From a checkpoint of a small self-supervised image encoder: activation prelu.
Rows from block 2 of a small self-supervised image encoder, named by matrix and row number. Rows with one number belong to one channel. Each number is 128 + 24 x the weight over its row's rms, rounded and kept within 0 to 255. All counts start at 0.
After each channel's rows are labels from the 100 images, of 14848, where the channel reaches its highest value: "colour at peak" is the nearest of a few named colours to the mean colour under the peak. Only what is clearly more common there than usual is listed. The data: photos of plants, animals and fungi (iNaturalist). In brackets: how many of the 100.
# convs0: first 3x3 conv, stride 2 (model.blocks.2.convs.0.weight, 128x80x3x3, each kernel summed), inputs 0-79
# convs1: second 3x3 conv (model.blocks.2.convs.1.weight, 128x128x3x3, transposed, each kernel summed), outputs 0-63

convs0.75 [ 72 124 142 166 123 131 113 139  88 105 159  67  95 127 141 131 138 162 124 119 141 127 103 114 100 132 158 146 155 138 158 102 188 137 139 124 101 161 128  91  99 118 105 127 127 113 128 150  94 179 127 129 114 130 112 119 129  90 157 147 118 137 150 149 144 150 191 122 153 129 119 138 154 125 173 150 124 131 136 129]
convs1.75 [125 152 108 102 167 140 110 150 110 150 124 102 160 171 114 127 113 152 156  92 150  90 138 127 135 105 135  95 138  79 114 130 111  67 132  91 112 123 156 149 128 128 160 130 141 129 158 141 157 164 121  93 103  93 115 137 147 117 125 136 144 212 119 148]
colour at peak: white (35)

convs0.59 [166 133  95 134  79 123 141 114 152 136 213 125 142 126 129 131 172 133 128 145 144 139 101 158 146 117  98 143 126 119 143 130 154 117 104 112 115 139 121 145 156 131 146  97 113 148  99  89 165 142 127 129 164 136 116 123 108 132  93 162 105 155 133 154 104 157 134 127 130 102  89  80 111 153 124 182  98 127 127 154]
convs1.59 [145 150  83 134 141 123 133 163 151 124 100 149 130 165 140 118 130 115 122 127 121 146 135  92 147 152 104 124 119 120 115 147 127 108 153 102 151 121 105 158  98 118 113 144 145 123  90 102 104 110 116 128 167 165 140 118  87 101 141 120 124 123  92 117]
colour at peak: brown (54)

convs0.25 [103 130 126 133 145 129 102 143 135 113 100 101  85 128 162 132 138 104 110 139 125 140 101  95 137 140 117 122 137 136 154 132 127 106 117 140  93 148 145 144 133 129 148 107 159 131  90 132 164 149  84 149 117 121 101 135  89 152 129 138 117 101 132 104 128 141 116 108 116 222 134  97 129 110  91 184 136 106 147 190]
convs1.25 [140 164 100 208 168 115 156 165 168 136 103  60 109 130 117 130 117 140 116 133 162 131 125 120 142 123 138 113 137 168 154 104 155 109 143 114 112 126 119 160 129 123 128 125 132 116 124 138 150  85 141 157 122 142  94 159 129 159 126 143 144 117 141 162]
colour at peak: white (32)

convs0.47 [167 136 125 127 221 101 138 116 115 111 112 145 118 121 101 136 140 139 138 141 100 105 132  95  89 105 169 137 137  96 132 147 151 122 123 136 126 178 129 144 120 123 153  92 138 144 151 136 129 109  88 124 129 122  97 111 156 124 126 184  84 157 106 122 144 107 142 180 126 137 116 160 162 129 128 153 146 121 144 151]
convs1.47 [117 128 139 104 132 130 150 169 160 100 136 133 103 106 110  98 131 135 159 111 169 110 124 122 165 128 109 135 118 123 129 124 144 133 107 110  94 139 161 130  99 123 145 118 130 111  90 175 180 106 135 142 134  83 121 201 138 154 166 149 165 135 168 111]
colour at peak: black (35)

convs0.95 [118 132 111 116 119 126 141 132 132  90 113 125 153 110 104 113 100 132 138 109  93 137 133  95 233 168 133 121 133 115 128 110 163  99 121 124 129 115 102 129 100 106 137 165 134 122 147 152 157 153 117 131 119 112 118 136 132 156 130  97 119 118 195 160 138 191 135 121 131 161 142  96 125 105 106 135 131 132 136  95]
convs1.95 [115 124 108 108 117 141  92 111 109  84 122 107 105 149 155 155 171 127 101 142 107 112 134 133 135 117 124 156 164 102  85 114 105 162 160 125 153 142 129 127  93 125 144 126 124 128 188  93 136 105 149 131 136 166 140 130 145 119 126 148  92 132 104 104]
colour at peak: pink (26)

convs0.37 [104 161 131 153 123 176 123  92 135 140 115 134 103  83 166 136 148 128 115 128  81 117 103 153 141 127 142 113 130 132 212 145 190 125 127 106 134 141 139 116 132 126 130 125 122 136 128 132 166 122 175 108 132 142 106 112 123 105 121 172 120 124 122  96 142 128 124 131 116 101 106  94 111 102 127 127 133 117 116 203]
convs1.37 [167 139 102 119 131 133 113 119 121 171 128 130 176 137 153 109 136 154 140 114 130 100 126 126 126 142 178 115  82 120  75 147  93 125 130 140 120 133 122 139 132 118 129 157 130 173 126 114  99 157 130 151 157 124 106 149 130  96 121 119 162  91 114 145]
colour at peak: white (51)

convs0.24 [121 157 112 142 127 110 115 161 141 134 133 119 130 103 120 103 129 111 117 125  97 133 124  91 121 136  89 128 126 147 109  54  82 112 202 120 137 106 121 128 141 122 142 127 138 153 138 131 152 129 110 119 108 129 123 226 129 119  90 124 129 166 116 107 118 137 118 131 126 132 131 128 115 131 110 122 161  60 129 129]
convs1.24 [107 120 151 130 140 123 137 147 101 103 115 124 149 129 116 181  82 111 128 133 145  80 109 163 118 115 115 153 145 123 141 133 133 145 101 133 108 138  69 126 127 127 115 150 124 123  85 133 107 139  88 162 116 193 114 108 131 112  94 181 109 105 135 129]
colour at peak: pink (29)

convs0.115 [110 135 198 120 105 119 111 110 112 138 111 111 119 126 123 120 120 127 115  95  71 135 139 106 110 118 126 117 137 122 120 127 133 131 129 190  97 141 103 132 126 112 116 126 131 114 134 122 138 135 117 120 118 135 126 130 117 123 128 188  79 152 118 186 143 116 137 236 131 146 119 104 117 119 150  94 134 112 128 117]
convs1.115 [123 117 144 139 107 190  93 135 116 140 134 121 151 139 106 128 115 108  83 113 138 128 122 138 128  78 141 109 104 133 140 123 123 156 146 128 102 116 111 133 183 109 146  99  91 108 100 140 144 158 114 162 139 105 133 130 169 153 150 124 202 107 129 124]
colour at peak: brown (61); black (32)

convs0.10 [135 185 121 113 109 145 131 115 144 119 102 175  94  93 142 121 120  83 109 139 136 120 106 112 121 105 147 123 132  94 157 142 153 124 131 115 165 125 126 131 115 128 118 105 124 134 147 102 101 134 177 141 143 165 110 118  92 109 133 135 159 124 130 127 127 248 113 131 122 121 125 145 106 119 113 132 137 100 131 153]
convs1.10 [123 135 111  92 116 133 125 128 136 124 131 121 123 156 119 108 112 127 121 113 150 125 118 136 128 170 141 118 113 131 138 118 148 114 110 155 138 148 133 170 151 105 102 148 107 148 119 167 141 142 114 146 145 130 139 114 150  80  78 130 160 126 146 135]
colour at peak: white (34)

convs0.74 [136 146 206 121 127 130 150 153  94 139 124 135 115 131 129 114 140  96 127 114  93  99 138 118 160 126 126 128 120 105 106  73 127 123 186 151 161 100 126 125  98 162 112 204 124 126 127 141 140 108 157  91 113 108 131 136 140 112 119 136 118 102 128 159 122 159 107 173 124 116 131  88 133 142 147 157 157 137 125 108]
convs1.74 [142 142 137 160 103 190 105 134  92 115 149 121 144 125  70 102 120 131 110 123 112 126 153 131 144 149 113 129 111 101 139 137 129 128 145 101 110 154 172  98 161 143  99 127  83 105  99 139 138 118 131 104 135 126 149  97 131 109 120 226 123 141 134 122]
colour at peak: brown (52); black (33)

convs0.20 [112 171 105 132 119 118 120 129  84  98 157 121 128 127 131 167 143 145 127 132 157 121 128 157 102  98 163 126 179 130 103 124 119 118 119 135 171 124 103 116 150 165  86  94  88 105 137 125 105 158  94 145 109 150 113 129 102 131 153 120 166 119 134  93 163 114 120 126 132 158 127 169 116 193 131 113 131  92 156 101]
convs1.20 [109 140 121 110 153 132 123 129 141 134 152  89 139 105  92 106 144 130 150 138 112 164 122 155 104 134 125 114 110 130 129  86 114 157 126 103 128 162 121 120 138 171 125 135 141 112 152 148 164 163 149 136 132 161 140 108 149 162 132 139 138  88 112 121]
colour at peak: brown (67)

convs0.103 [128 102  80 131 115 109 140 103 145 114 133 106 111 137  94 189 120 138 127 146  88 128 147 126 118 108 143 109 198 137  97 125 114 118 132 129 158 142 111 127 106 158  61 135 151 121 128 114 107 113 112 150  93 141 134 131 109 138 115 115 217 157 148 110 110 110 122 135 112 124 132 160 112 153 133 134 137 122  95 142]
convs1.103 [131 116 119 120 132  89  91 138  92 121 149 159 127 138  93  88  81 150 105 131 110 174 142 104 115  94 132 129 121 125 110 116  99 111 153 151 111 172 158 121 116 197 118  82 113 142 135 120 119 161 162 144 130 122 158 139 116 102 132 137 123 133 108 115]
colour at peak: brown (62)

convs0.51 [190 116 115 119  73 108 108  67 120 133 112 102 144 106 133  81 125 156 116 124 128 132  94 107 217 120 155 131 115 122 158 130 136 114 127 100 147 130 124 126 115 130 143 132 106 116 175 123 150 138 169 128 113 161 132 126 136 116 110 150 123 113 102 176 152 136 133 144 101 124 113 108  89 117 155 130 141 109 117 132]
convs1.51 [143 147 150  57 123 114 110 128 159 107 110 133  98 136 172  95 129  86 145 118 140 167 106 154 121 113 166 152 118 118 123 129 114 128  89 130 132 128 114 132 117 140 118 132 119 156 136 151 167 117 115 151 119 140 109 122 143  95 108 129 101 121 181 124]
colour at peak: white (45)

convs0.118 [178 146 119 139 161 137 109 120 101 136 116 164  79 121 138 125 123 131 121 118  89 111 129 138 161 111 107 110 108 133 144 135 117  97 105 108 125 161 130 120 152 125 108 129 141 114  92 120 105 105 130 123 132 135 146 153 127 126  91 127  81 129 121 168 129 123 118 233 120 157 114  95 120  91 133 143 132 186 128 128]
convs1.118 [109 131  94 136 100 135 187  93 126 130 123 109 112 103 100  80 109 116 163 167 130 119 140 136 141 142 149 139 134 113 178 123 123 117 145 128 126 148  63 103 146  90 147  94 130  73 105 150 143 155 109 140 106 108 130 160 137 152 165 129 116 123 179 137]
colour at peak: brown (59); black (39)

convs0.113 [117  98 117 125 128 145 145 130 123 127 202 145 109 163 160 119 147 146 143  90 154 132 135 208 117 105  85 100 165  88 107 126 143 116  90 148 115 149 141 135 160 124 158 129  75 145 121 148 129 106 113 134 136 138  94 124  99 116 137 143 135 136 131 115 140 131 129 108 132 105  82 115 113 127 126 150 105 107 167  98]
convs1.113 [127 196 118 135 144  78 174 141 115 142 118 147  90 148 146 123 113 118 114 133 107 116 169  97 123 151 109 136 124 124  76 110 140 161 109 147 156 122 140 145 129 139 112 177 139 129 137 126 123 147 134 136 134 139 165  80  95 104 123 112 145 130 116 121]
colour at peak: brown (54); black (32)

convs0.49 [151 155 117 105 114 108 143  79 119 150 100 176 118 126  95 115 178  76 117 116  98 135 139 155 121 133 149 118 162 110 142 135 162 109 117 139  74 146 121 133 116 126 126 102 144 149 146 114 132 126  78 111 120 134 106 111 134 124 127 166 146 142 141 162 123 147 119 123 135 137 105 127 136 155 162 125 116 120  60 194]
convs1.49 [ 98 139 154 118 137 111 122 132  98 139 125  98 109 133 123 142 132  84 120 150 146  92 131  66 145 151 131 151 143 149 141 151  80 132 125 112 125 110  95 173 122 100 121 129 131 143 130 103 127 121 115 129 139 161 125 147 103 126 148 128 172 129 110 124]
colour at peak: white (45); pink (26)

convs0.122 [161 112 115 167 153 155 133 146 140 135  86 148 134 116 133 129  97 122 129 102  96 127 165 127 113 184 155 113 123 106 134 143 109 111 116 127 122 203 125 141  82 126 155 153 149 147 161 124 145 150 144 116 143 135 113 138  97 120 104 108  72 118 110 151 123 144 124 134 134 155 129 140 199 117 106 123 136 101 124  80]
convs1.122 [137 122 139 169 105 147 163 144 107  88 158 144 123  59 158 130 143 147 124 146 149 136 127 103 131 157 123 111 122  90 142 128 104 180 120 145  97 114 164 144 123 112 131  87 155 118 128 103 110 132 116  72 126 116 123 185 172 111  83 122 138 170 161 104]
colour at peak: white (34)

convs0.13 [121 146 110 118 149 121 124  85 134 101 132  84  84 102 139 132 120  82 128 135  96  97 117 136 122 130 152 116 202 135 114 123 158  96 153 137 126 132 118 117 130  94 137 135 162 151 162 173 133 119 122 168 128 108 122 105 129 122 102 132 115 131 121 152 112 129 146 135 146 105 143 113 189 104 104  96 172 117  88  86]
convs1.13 [151 101 112 121 154 109 152 181 133 137 129 126 117 146 167 107  93 124 149 132 132  90 141 144 121 131 138 118  89 133 144 131 131 127 108 122 137 108 141 175 108 138 109 153 112 163 136 192 147 139 149 151 120 151 117 137 119 125 139 150  92 122 110 120]
colour at peak: pink (26)

convs0.120 [104  89 140 127 164 140 101 149 123 120 118 144 113 129 127  65 129  76 140 157 131 126 142 123 122 141 102 123 103 147  92  95 122  95 176 159  98  83 140 118 120 133 138 103 121 120 135 171 163 125 130 109  83 118 115 171 143 147  99 180 115 131 112 155 121 115 133 148 104 110  98 134 159 144 145 131 171 152 130 105]
convs1.120 [131 136 156 118 118  85  99 161 146 131 161 146 144 106 123 156 111 154 121 102 138  97 112 151 122 154 109 130 106 148 104 189 127 158 152 137 113 108 119 112 109 131  98 131 114 138 138 131 163 130 112 160 112 179 123 128  85 146 126 145 153 151 132  97]
colour at peak: white (33); pink (29)

convs0.94 [142 109 229 120 140 117 130 137 140  98 124 125 119 118 111 103 122 113 127  96 138 106 179 133 138 120 126  94 149 103 148 112 120 140 147 164 134 150 113 120 131 133 111 133 100 101 141 101 191 115 128 113 105 147 126  90 103 145 129 140 171 118 144 183 137 152 138 112  96 110  77 121 116 113 145 116 129 127 103 114]
convs1.94 [130 138 109 117 162  99  96 151 147 144 159 130 151 147 157 128 132  97 145 130 133 139 148  96 121 141 139 136 120 114 125 111  89  89 176 129 195 157 144 164 184 140 141 123 157 131 148 135 116 102 118 164 153 116 125 131 177 138 142 158 117 159 123 111]
colour at peak: brown (52); black (36)

convs0.99 [140  98 127 108 184 134 134 104  85 105 139 120 103 155 130 110 124 168 117 122 119 151 143 133 157 129 171  99 153  38 104 155 142 133 122 172 148 138 120 135 115 130 123 164 114 146 121 123 126  97  98 140 119 128 108 112  92 110 131 175 131 176 131 129 156 137 140 138 117 136 116 155 140  87 135 157  94 126 114 144]
convs1.99 [109  99 126 142 103 104 132 155 170 139  84 147  86 139 121 114 139  99 133 186 134 128 119  76 101 174 188 145 129 132  99 110 156 128 133 167 151 175 166 179 123 166 143 110 119 160 132 115 160 129 107 115 166 142 155 147 140 110  87 137 150 128 164 119]
colour at peak: brown (49); black (29)

convs0.81 [133  97 132 137 112 126 112 145 143 138 173  91 114  81 120 120 103 155 140 128 130  66 124 141 135 126 109 109 116 150 155 136 109 116 124 111 167 182 133  96 124 116  34 117 105 112 157 114 111 115 135 142 127 136 116 132 185 119  99 113 118 112 119 136 113 131 128 110 121 103 143 123 119 130 122 134 109 110 192 101]
convs1.81 [141 151 143 129 110 124 152 133 139 130 126 134 136 136 120 130 128  90 103 136 115 192 106 107 138 134 138 130 147 115 125 204 107  99  95  77 105 156 165 125 137 116 180 126  95 119  92 116  94 107 117 127 149 108 101 122 130 114 111 117 145 125 119 120]
colour at peak: brown (58)

convs0.86 [120  91 127 109 114 128 135  98  99 157 115 107 127 112 153 105  89 166 110  91  88 139 116 125 137 174 205 125 133 115 152 135 127 127 102  95 126 117 103 150 134  99 117 157 110 130 128 112 107 103 126 202 121 124 112  96 106 149 127 139 112 140 103 185 124 158 126 152 145 130 123 137 129 125 112 174 109 141 105 120]
convs1.86 [145 126 135 120 116 171 100 125 147 116 138 114 137 151 106 117 117  97 161 109  90 155 122 126 120 107 107 151  91 160 168 107 109 122 142 153 101 155 115  76 128 140 120 133 173 141 112 125 160  88  98 157 159 161 154 145 146 119 165  95 164 145  95 125]
colour at peak: brown (58)

convs0.32 [121 134 134 131 121 139 111 121 143 128 127 102 135 127 112  90 104 136 113 121 174 130 117  96 108 119 136 134 128  97 132 121 121 102 132 148  51 237 107 104 119 109 128 115 117 105 111 146 135 128 103 120 120 136 104 118 143 127 115 129 189 142 140 115 110 128 126 123 124 134 111 114 179 148 135 108 185 161 135 147]
convs1.32 [166 125 212 147 148 115 149 141 134 144 123 159 109  82 106 141 110 138 135 109  86  82  83 148 191 114 126 127 104 101 120 115  93  68 130 150 113  69 162 104 115 142 136 166 106 119 114 159 109 134 104 118 132 117 100 117 110  97 112 138 147 146 137 126]
colour at peak: white (43); pink (28)

convs0.100 [103 124 176 127  98 119 126 143 123 123 126 106  96 121 131 159 131 123  97 100 145 113 106 112  85 126  99 125 120 121 132 111 116 116 137 128 146 113 108 110 140 133 116 239 135 123 131 123 134 129 118 112 132 141 123 113 145 120 119 130 164 138 147  67 145 210 114  99 128 130 125  97 111 132 113 166 131 148 112 111]
convs1.100 [121 126 116  91 135 156 132 121 122 178 154 149 149 110 122 121 131 117 191 145  72 131 127 137 118 120 120 106 137 119 121  98 144 156 121 108 137 164 129 148 178 128 117  82  91 168 143 132 158 147 127 110 113 103 139 113 136 128  95 141 156 162  96 137]
colour at peak: brown (61)

convs0.64 [111 141 123 170 123 173 128 116 150 108  95 101 117 103 140 148 173 125 128 118 107 103 108 151 118 140 120 139 107 139 131 114 146 123 119 117 143  95 176 109 145 149  88 163 103 129 174 111 156 193 102 141 187  72 126 114  81 135 135 115  98 139 139 133 155 129  90 134 120 158 126 131 128 145 135 141 132 145 110 105]
convs1.64 [150 159 109 125 125 124 109 115 127 138 107  67 127 125 117  94  94 154 121 140 137 112 133 117 143 147  86 114 155 147 107 147 115 121 131  99 154 114 119 128 159 104 104 121 128 122 146 136 118 131 111 100  75 103 120  82 151 123 146 127 115 149 173 181]
colour at peak: black (32)

convs0.104 [140 131 113 109 100 120 132 153 106 138  86 174 121 124 131  87 163 116 102 129 179 155 153  99 111 131 140 111 123  80 169 105 171 121 128 113 146  92 139 136 115 161 120 126 155 121 139 110 114 136 121 202 111 125 131 128 103 114 115  99 160 111 133 148 102 164  99 118 106 126  95 118 110 163 106 103 136  82 127 129]
convs1.104 [127 154 151 134 144 123 108 121 110 111 116  97 123 153 107 148 133  58  95  94 127 154 132 130 127 146 118 115 111 175 154 129  86 103 159 132 117  93  73 123 135 119 157 112  87 141 120 146 119 127 115 122  90 161 180 123 130  81 118 127 147 148 120 108]
colour at peak: white (39); pink (35)

convs0.62 [ 99  82 126 115 144 148 115 115 126 118 115 147  68 115 134 124 132 180  91 108 116 118 124 133 101 131 120 136 143 126 132 132 168 135  96 129 184 127 108 112 119 108 117 136 121 111 125  97  95 104 156 157 137 128 101 136  92 146 151 108 137 121 107 125 107 145 178  95 124 129 145 142 149 152 118 111 139 187  94 198]
convs1.62 [147 131  80 144 131 110 152  80 127 138 126  91 122  94 125  97 103 129 136 128 134 148 130 151 158 140 139 132  98 136 117 142 115 156 113 111 135 119 100 128 140 145 110 112 108 109 152 141 116 125 104 140  77 142 180  93 143  70 128 109 144 154 126 114]
colour at peak: white (50)

convs0.46 [128 112 225 111 138 138 120 110 105 127 132 113 150 187 126 104 146 159 144 142  85 131 115 128 126 108 117 140 109 107 125 131 132 132 162 102 144 108  66 122 150  95 102 164 143 148 130 110 126  95  92 125  97 117 124 117 115 122 129 157 159 104 136 150 106 128 159 124 177 139 114  98 151 109 121 108 101 117 136 127]
convs1.46 [ 98 161 153 141 153 115 141 121 137 106  92 128 111 178 111 119 119 122 131 140 121 154 149 132 111 102 138 118 130 143 165  88 132 149 153 140 136 143 116 105 176 110 134 151 126 128 143 125 131 129 163 116 120 131 139 131  85 123 165 152 131  97 137 140]
colour at peak: brown (65); black (26)

convs0.35 [ 86 135 123 161 119 134  91 129 133  75 101 150 135 142 126 127 126 110 142 152 148 146 104  92 113 148 169  94 195 200 151 124 127 105 135 138 107 182 112  94 132 118 124 131 128 105 124 121 137 109 102 124 110  83 114 148 125 149 145  99 121 129 125 158 138 110 161 128 139 131 116 147 141 156  94 143 154 159 105 101]
convs1.35 [103 151 136  98 129 117 152 148 123 122 130  83 160 114 118 123 123 135 143 140 136 197 131 101 133  81 148 101 141 113 151 152 132 146 135 122 129 121 122 105 102 120  82 117 114 149 135 149 150 145 147 152 125 139 119 134 134 144 118 126 168 140 150 132]
colour at peak: white (32)

convs0.45 [133 102 135 107 121 103 109 103 128  94 122  57 129 124 120 132 130 194 145  85 120 121 129 157 122 112 128 138 113 129  66 134 132 128  97 112 109 144 107 120 148 120  74 129 162 138 145 124 148 131 191 127 114 125 126 116 183 142 126 115 141 118 151 163 155 137 134 113 123 135 102 145 114  82 144 151 145 125  97 160]
convs1.45 [117 114  99 179 133 152 116 140  66 131 140 162 105 128 137 107 139 117 103 149 114  92 161 130 127 117 104 149 173 120 144 119 119 146 150 124 157 142 121 114 109 120 125 156 160 136 109 123 139 132 141 130 120 129 150 108  87 114 118 147  58  88 132 106]
colour at peak: white (82)

convs0.2 [147 124 104 134 123 123 145 130 143 117 139 152 142 128 133 116  96 112 125  79 105 129 103  81 154 180 133 112  85 128 123  71 120 130 213 142 104 107 124 133 117 157 113 125 124 139 111 140 160 106 139 121 131 113 107 199 142 143 171 106 143 163 140 144 114 156 128 104 122 148 132 119  91 135 130 139 124 137 124  90]
convs1.2 [146 116 111 189 113  92 120 119 138 111 133 123 131 105 126 135  75 118 122  95 107 148 148 131 135 133 132 120 129 118 150 159 102 134  76 159 132 117  92  59 140 139 132 131 130 108  96 130 136 141  87 108 126 196 110 126 152 159  86 180 107 123 116  90]
colour at peak: white (37); pink (33)

convs0.119 [114 112 133 121 118 131 141 132 149 131 125 148  86 124 110 108 144 115 131 113 130 119 114 124 116 119 107 127 110 141 105 164 124 118 110 112 120 126 132 145 124 142 130 106 136 138 125  87 173 131 127 113 127 134 116 124 114 127  84 140  79 123 117 179 138  94 139  91 124 123 120 115 150 118 155 130 255 147 121 112]
convs1.119 [124 113 166 105 131 170 107 195  92 110 147  83 162  70 113 156 130 128 142 116 124 105  58 121 103 143 136 124 122 102 135 164 149 126 136 131 143 131 135 100 149 146 107 174 132 132 130 143 109  81 109 104  90 169 143 147 109 116 133 143 127 123 157 167]
colour at peak: white (39); pink (27)

convs0.0 [150 139 136 112 120 128 133  98 106 118  91 131 101 115 120 125 111 196 126 100 141 111  90 145 111 132 136 140 119  98 102 128 145 137 139  88 119 150 110 119 150 104  60 126 132 137 125 133 122 133 223 155 107 132 117 113 111  95 132 116 133 126 154 126 127 166 135 128 161 152 106 116  88 108 141 162 118 115 118 171]
convs1.0 [ 98 126 154  99 149 112 112 132 139 149 133 135 175 172 131  95 133 118  98 151 122 124 128 148 109 120 122 163 127 118 102 166 135 110 179  82 120 146 148  65 115 158 153  79  94 143 138 109 116 141 134 119 125  99 144 153 125 115 109 143 109 170 153 131]
colour at peak: white (81)

convs0.6 [103 156  97 136 124 143 139 127 132 119 133 138 117 104 150 104 150 146  79  54 135 128 102 120  94 103 121 115 161 121 125  93 122 128 159 128  93 132 128 121  97 122 152 139 130 128 155 125 106 142 163 119 157 211 104 125 104 141 117 156 119 129 117 147 137 149  90 166 124 103 140  98 123  92 124  97 127  81 154 135]
convs1.6 [151 132 122 129 134 180 146 148 173 148 149 124 173 140 127 124 128 147 154 133 155 118 161 158 141 189 136  99 138 128 114 130  97 141  64 135 118 148 131  86 134 122 104 142 143 113 125  86 111 124 150 137 173 124 117 107 114 126 123 117 134 162 109 122]
colour at peak: brown (59)

convs0.117 [116 126 130 169 137 171 120 110 133 110 105 120 143 120 142 137 125 125 154 136  98 127  94 129 136 121 132 138 130 124 125 133 130  94 113 134 127  91 165 154 164  99 137 130  93 138 202 146 145  68 146 132 142  92 124 128 173 159 123 155 117 125 106 132 198 127 141 124  95 121 148  94 121  83  83 154 132 130 127 142]
convs1.117 [195 140 165 147 138 107 129 124 129 130 144 138 152 107 142 111 147 114 152 103 115 145 115 102 126 117 107 150  84  99 111  99 124 178 114 115 125 114 108 140  82  85 161 144 128  97 151 100 119 105 110 129 177 126 117 129 108 152 100 156 135  99 110 109]
colour at peak: white (39)

convs0.82 [149 108 132 108 124 124  96 122 123 114  88  98 117 106 139 113 130 107 101 154 136 157 133  88 134 126 162 134 131 160 103  99  72 168 133 101 149 102 151  96 131 129 104 160 186 112  98 114 109 126 141 109  85 156 132 117 123 125 141 137  97  77 156  86 142 121 120 132 112 115 147 105 116 193 106 140 132 129 104 134]
convs1.82 [153 122 115 190 113  59 105 133  76 140 130 147 117 115 140 103 163 145  78 110 145 131 135 102 167 147 130 113 109  99 117 164  87 139 151  78 139 153 152 163 103 155 140 126 127 123 116 141 128 109  78 103 144 118 135 135 128 103 157 148 153 107 131 113]
colour at peak: pink (26)

convs0.106 [118 101 123 122 135 172 147  80 126 121 134 115  79 116 138 121 136 149  85 124  99 104 101 143 107 149 116 116 119 143 157 122 190 119  76 115 113  88 141  99 142 126 108 134 119 135 146 143 166 158 128 148 127 147 117 117 114 105 147 141 139 108 128 117 114 118 122 117 118  82 138 106  91 129 128 182 121 163 136 202]
convs1.106 [117 137 151 106 156 133 115 103 109 140 114 126 110 147 126 119 160 132 161 117 134  67 130  90 182 154 157 122 118 143 131 130 124 110 130 118 136 113 137 143 131 133 105 146 152 160 109 136  97 130 121 139 150 172 117 116 140  87 130 123 134 134 158 160]
colour at peak: white (37); cyan (27)

convs0.43 [142 101  94 124 105 135 154 111 108 136 124 126 143 148 141 117 110 165 123 174 151 113 122 104 127 161 159 122 148 117 128  98  97 116 123  60 162  97  95 149 179 141 108 136 128 121 125 111 129 113 104 167  96 124 136 160 123 118 105  93 124 165 117 118 114 117 116 136 132 111 153 104 119 171 106 118 138  92  98 196]
convs1.43 [121 145  85 154 160 125 169 133 166 128 121 142  98 161 120 108 123  95 138 150 162 101 154 128 115 141 139 121 144 121 129 109 153 112 113 124 146 130 114 135 129 124 136 118 152 116 168 150 149 141  89 109 132 121 141 140 119 112 151 118 151 106 114 132]
colour at peak: white (30); pink (26)

convs0.76 [125 122 128  87 116 121 131 107 157 120 107 150  90 130 129 120 114 102 129  91 121 138  99 133 133 111 126 140 140  81  70 125 100 148 143  78 145 145 122 123 138 127 105 125 150 106 142 111 133 127 237 140 128 131 141 148 116 133 124 131 139 107 142 149 128 163 109 123 115 170 126 135 147 139 121 180 135 116  90 172]
convs1.76 [131 135 158 122 135  60 137  91 118 142 106 145  94 158 134 116 118  75 120 103 147 183 130 144 120 152 161 127 144 123 119 133 132 163 102 118 144 124 140 124 143 168 103 116 132 133 131 181 104 139 145  99 120 103 110 130 131 105 132 110 114 135 148 136]
colour at peak: white (66); black (31)

convs0.65 [107 121 138 131 107 144 104 103 120 114 133  96 147 130 128 119 119 149 130 106 101 147 150 128 254 103 146 136 114 123 139 129 166  91 163 120 104 121 127 112 165 119 101 124 108 113 126 156 118 128 176 127 134 168  97 141 109 107 112 124  96 124 106 118 120 117 138 176 105 109 125 115 130 117 121 115 136 146 143 155]
convs1.65 [128  80 159 126 143 101 153 118 136 124 149 119 126 117 148 140 116 125  97 146 193 131  99 153 161 117  94 122  93  98  96 141 110 126 106 107 180 129 117 128 147 120 118 141 160 182 126 128  96 146 104 139 132  80 116 153  91  92 157 127 104 150 138 110]
colour at peak: brown (57)

convs0.80 [121 108 131 120 134 141 146 100 151 127 118 101 108 141 125 151 119 138 118  85  89 129 114 123 149 218 172 137 129 141 195 112 142 112 118 101 107 110 100 124 135  98 113 158 123 157 103 112 126 142 119 104  97 114 124 114 119 158 123 140 107 145 161 156 122 125 132  53 123 148 116  96 121  96 111 126 123 140 126  96]
convs1.80 [103 119 110 104  98 145 123 129 161 101 120 151 142 121 167 115 116  86 169  74 107 126  95 144 101 107 106 159 121  89 159  81 106 121 118 114 159 113  98 117 103 124 140 101 116 115  95 135 172  94 107 110 102  97 139 130 105 136 143 140 163 127 108 142]
colour at peak: pink (29)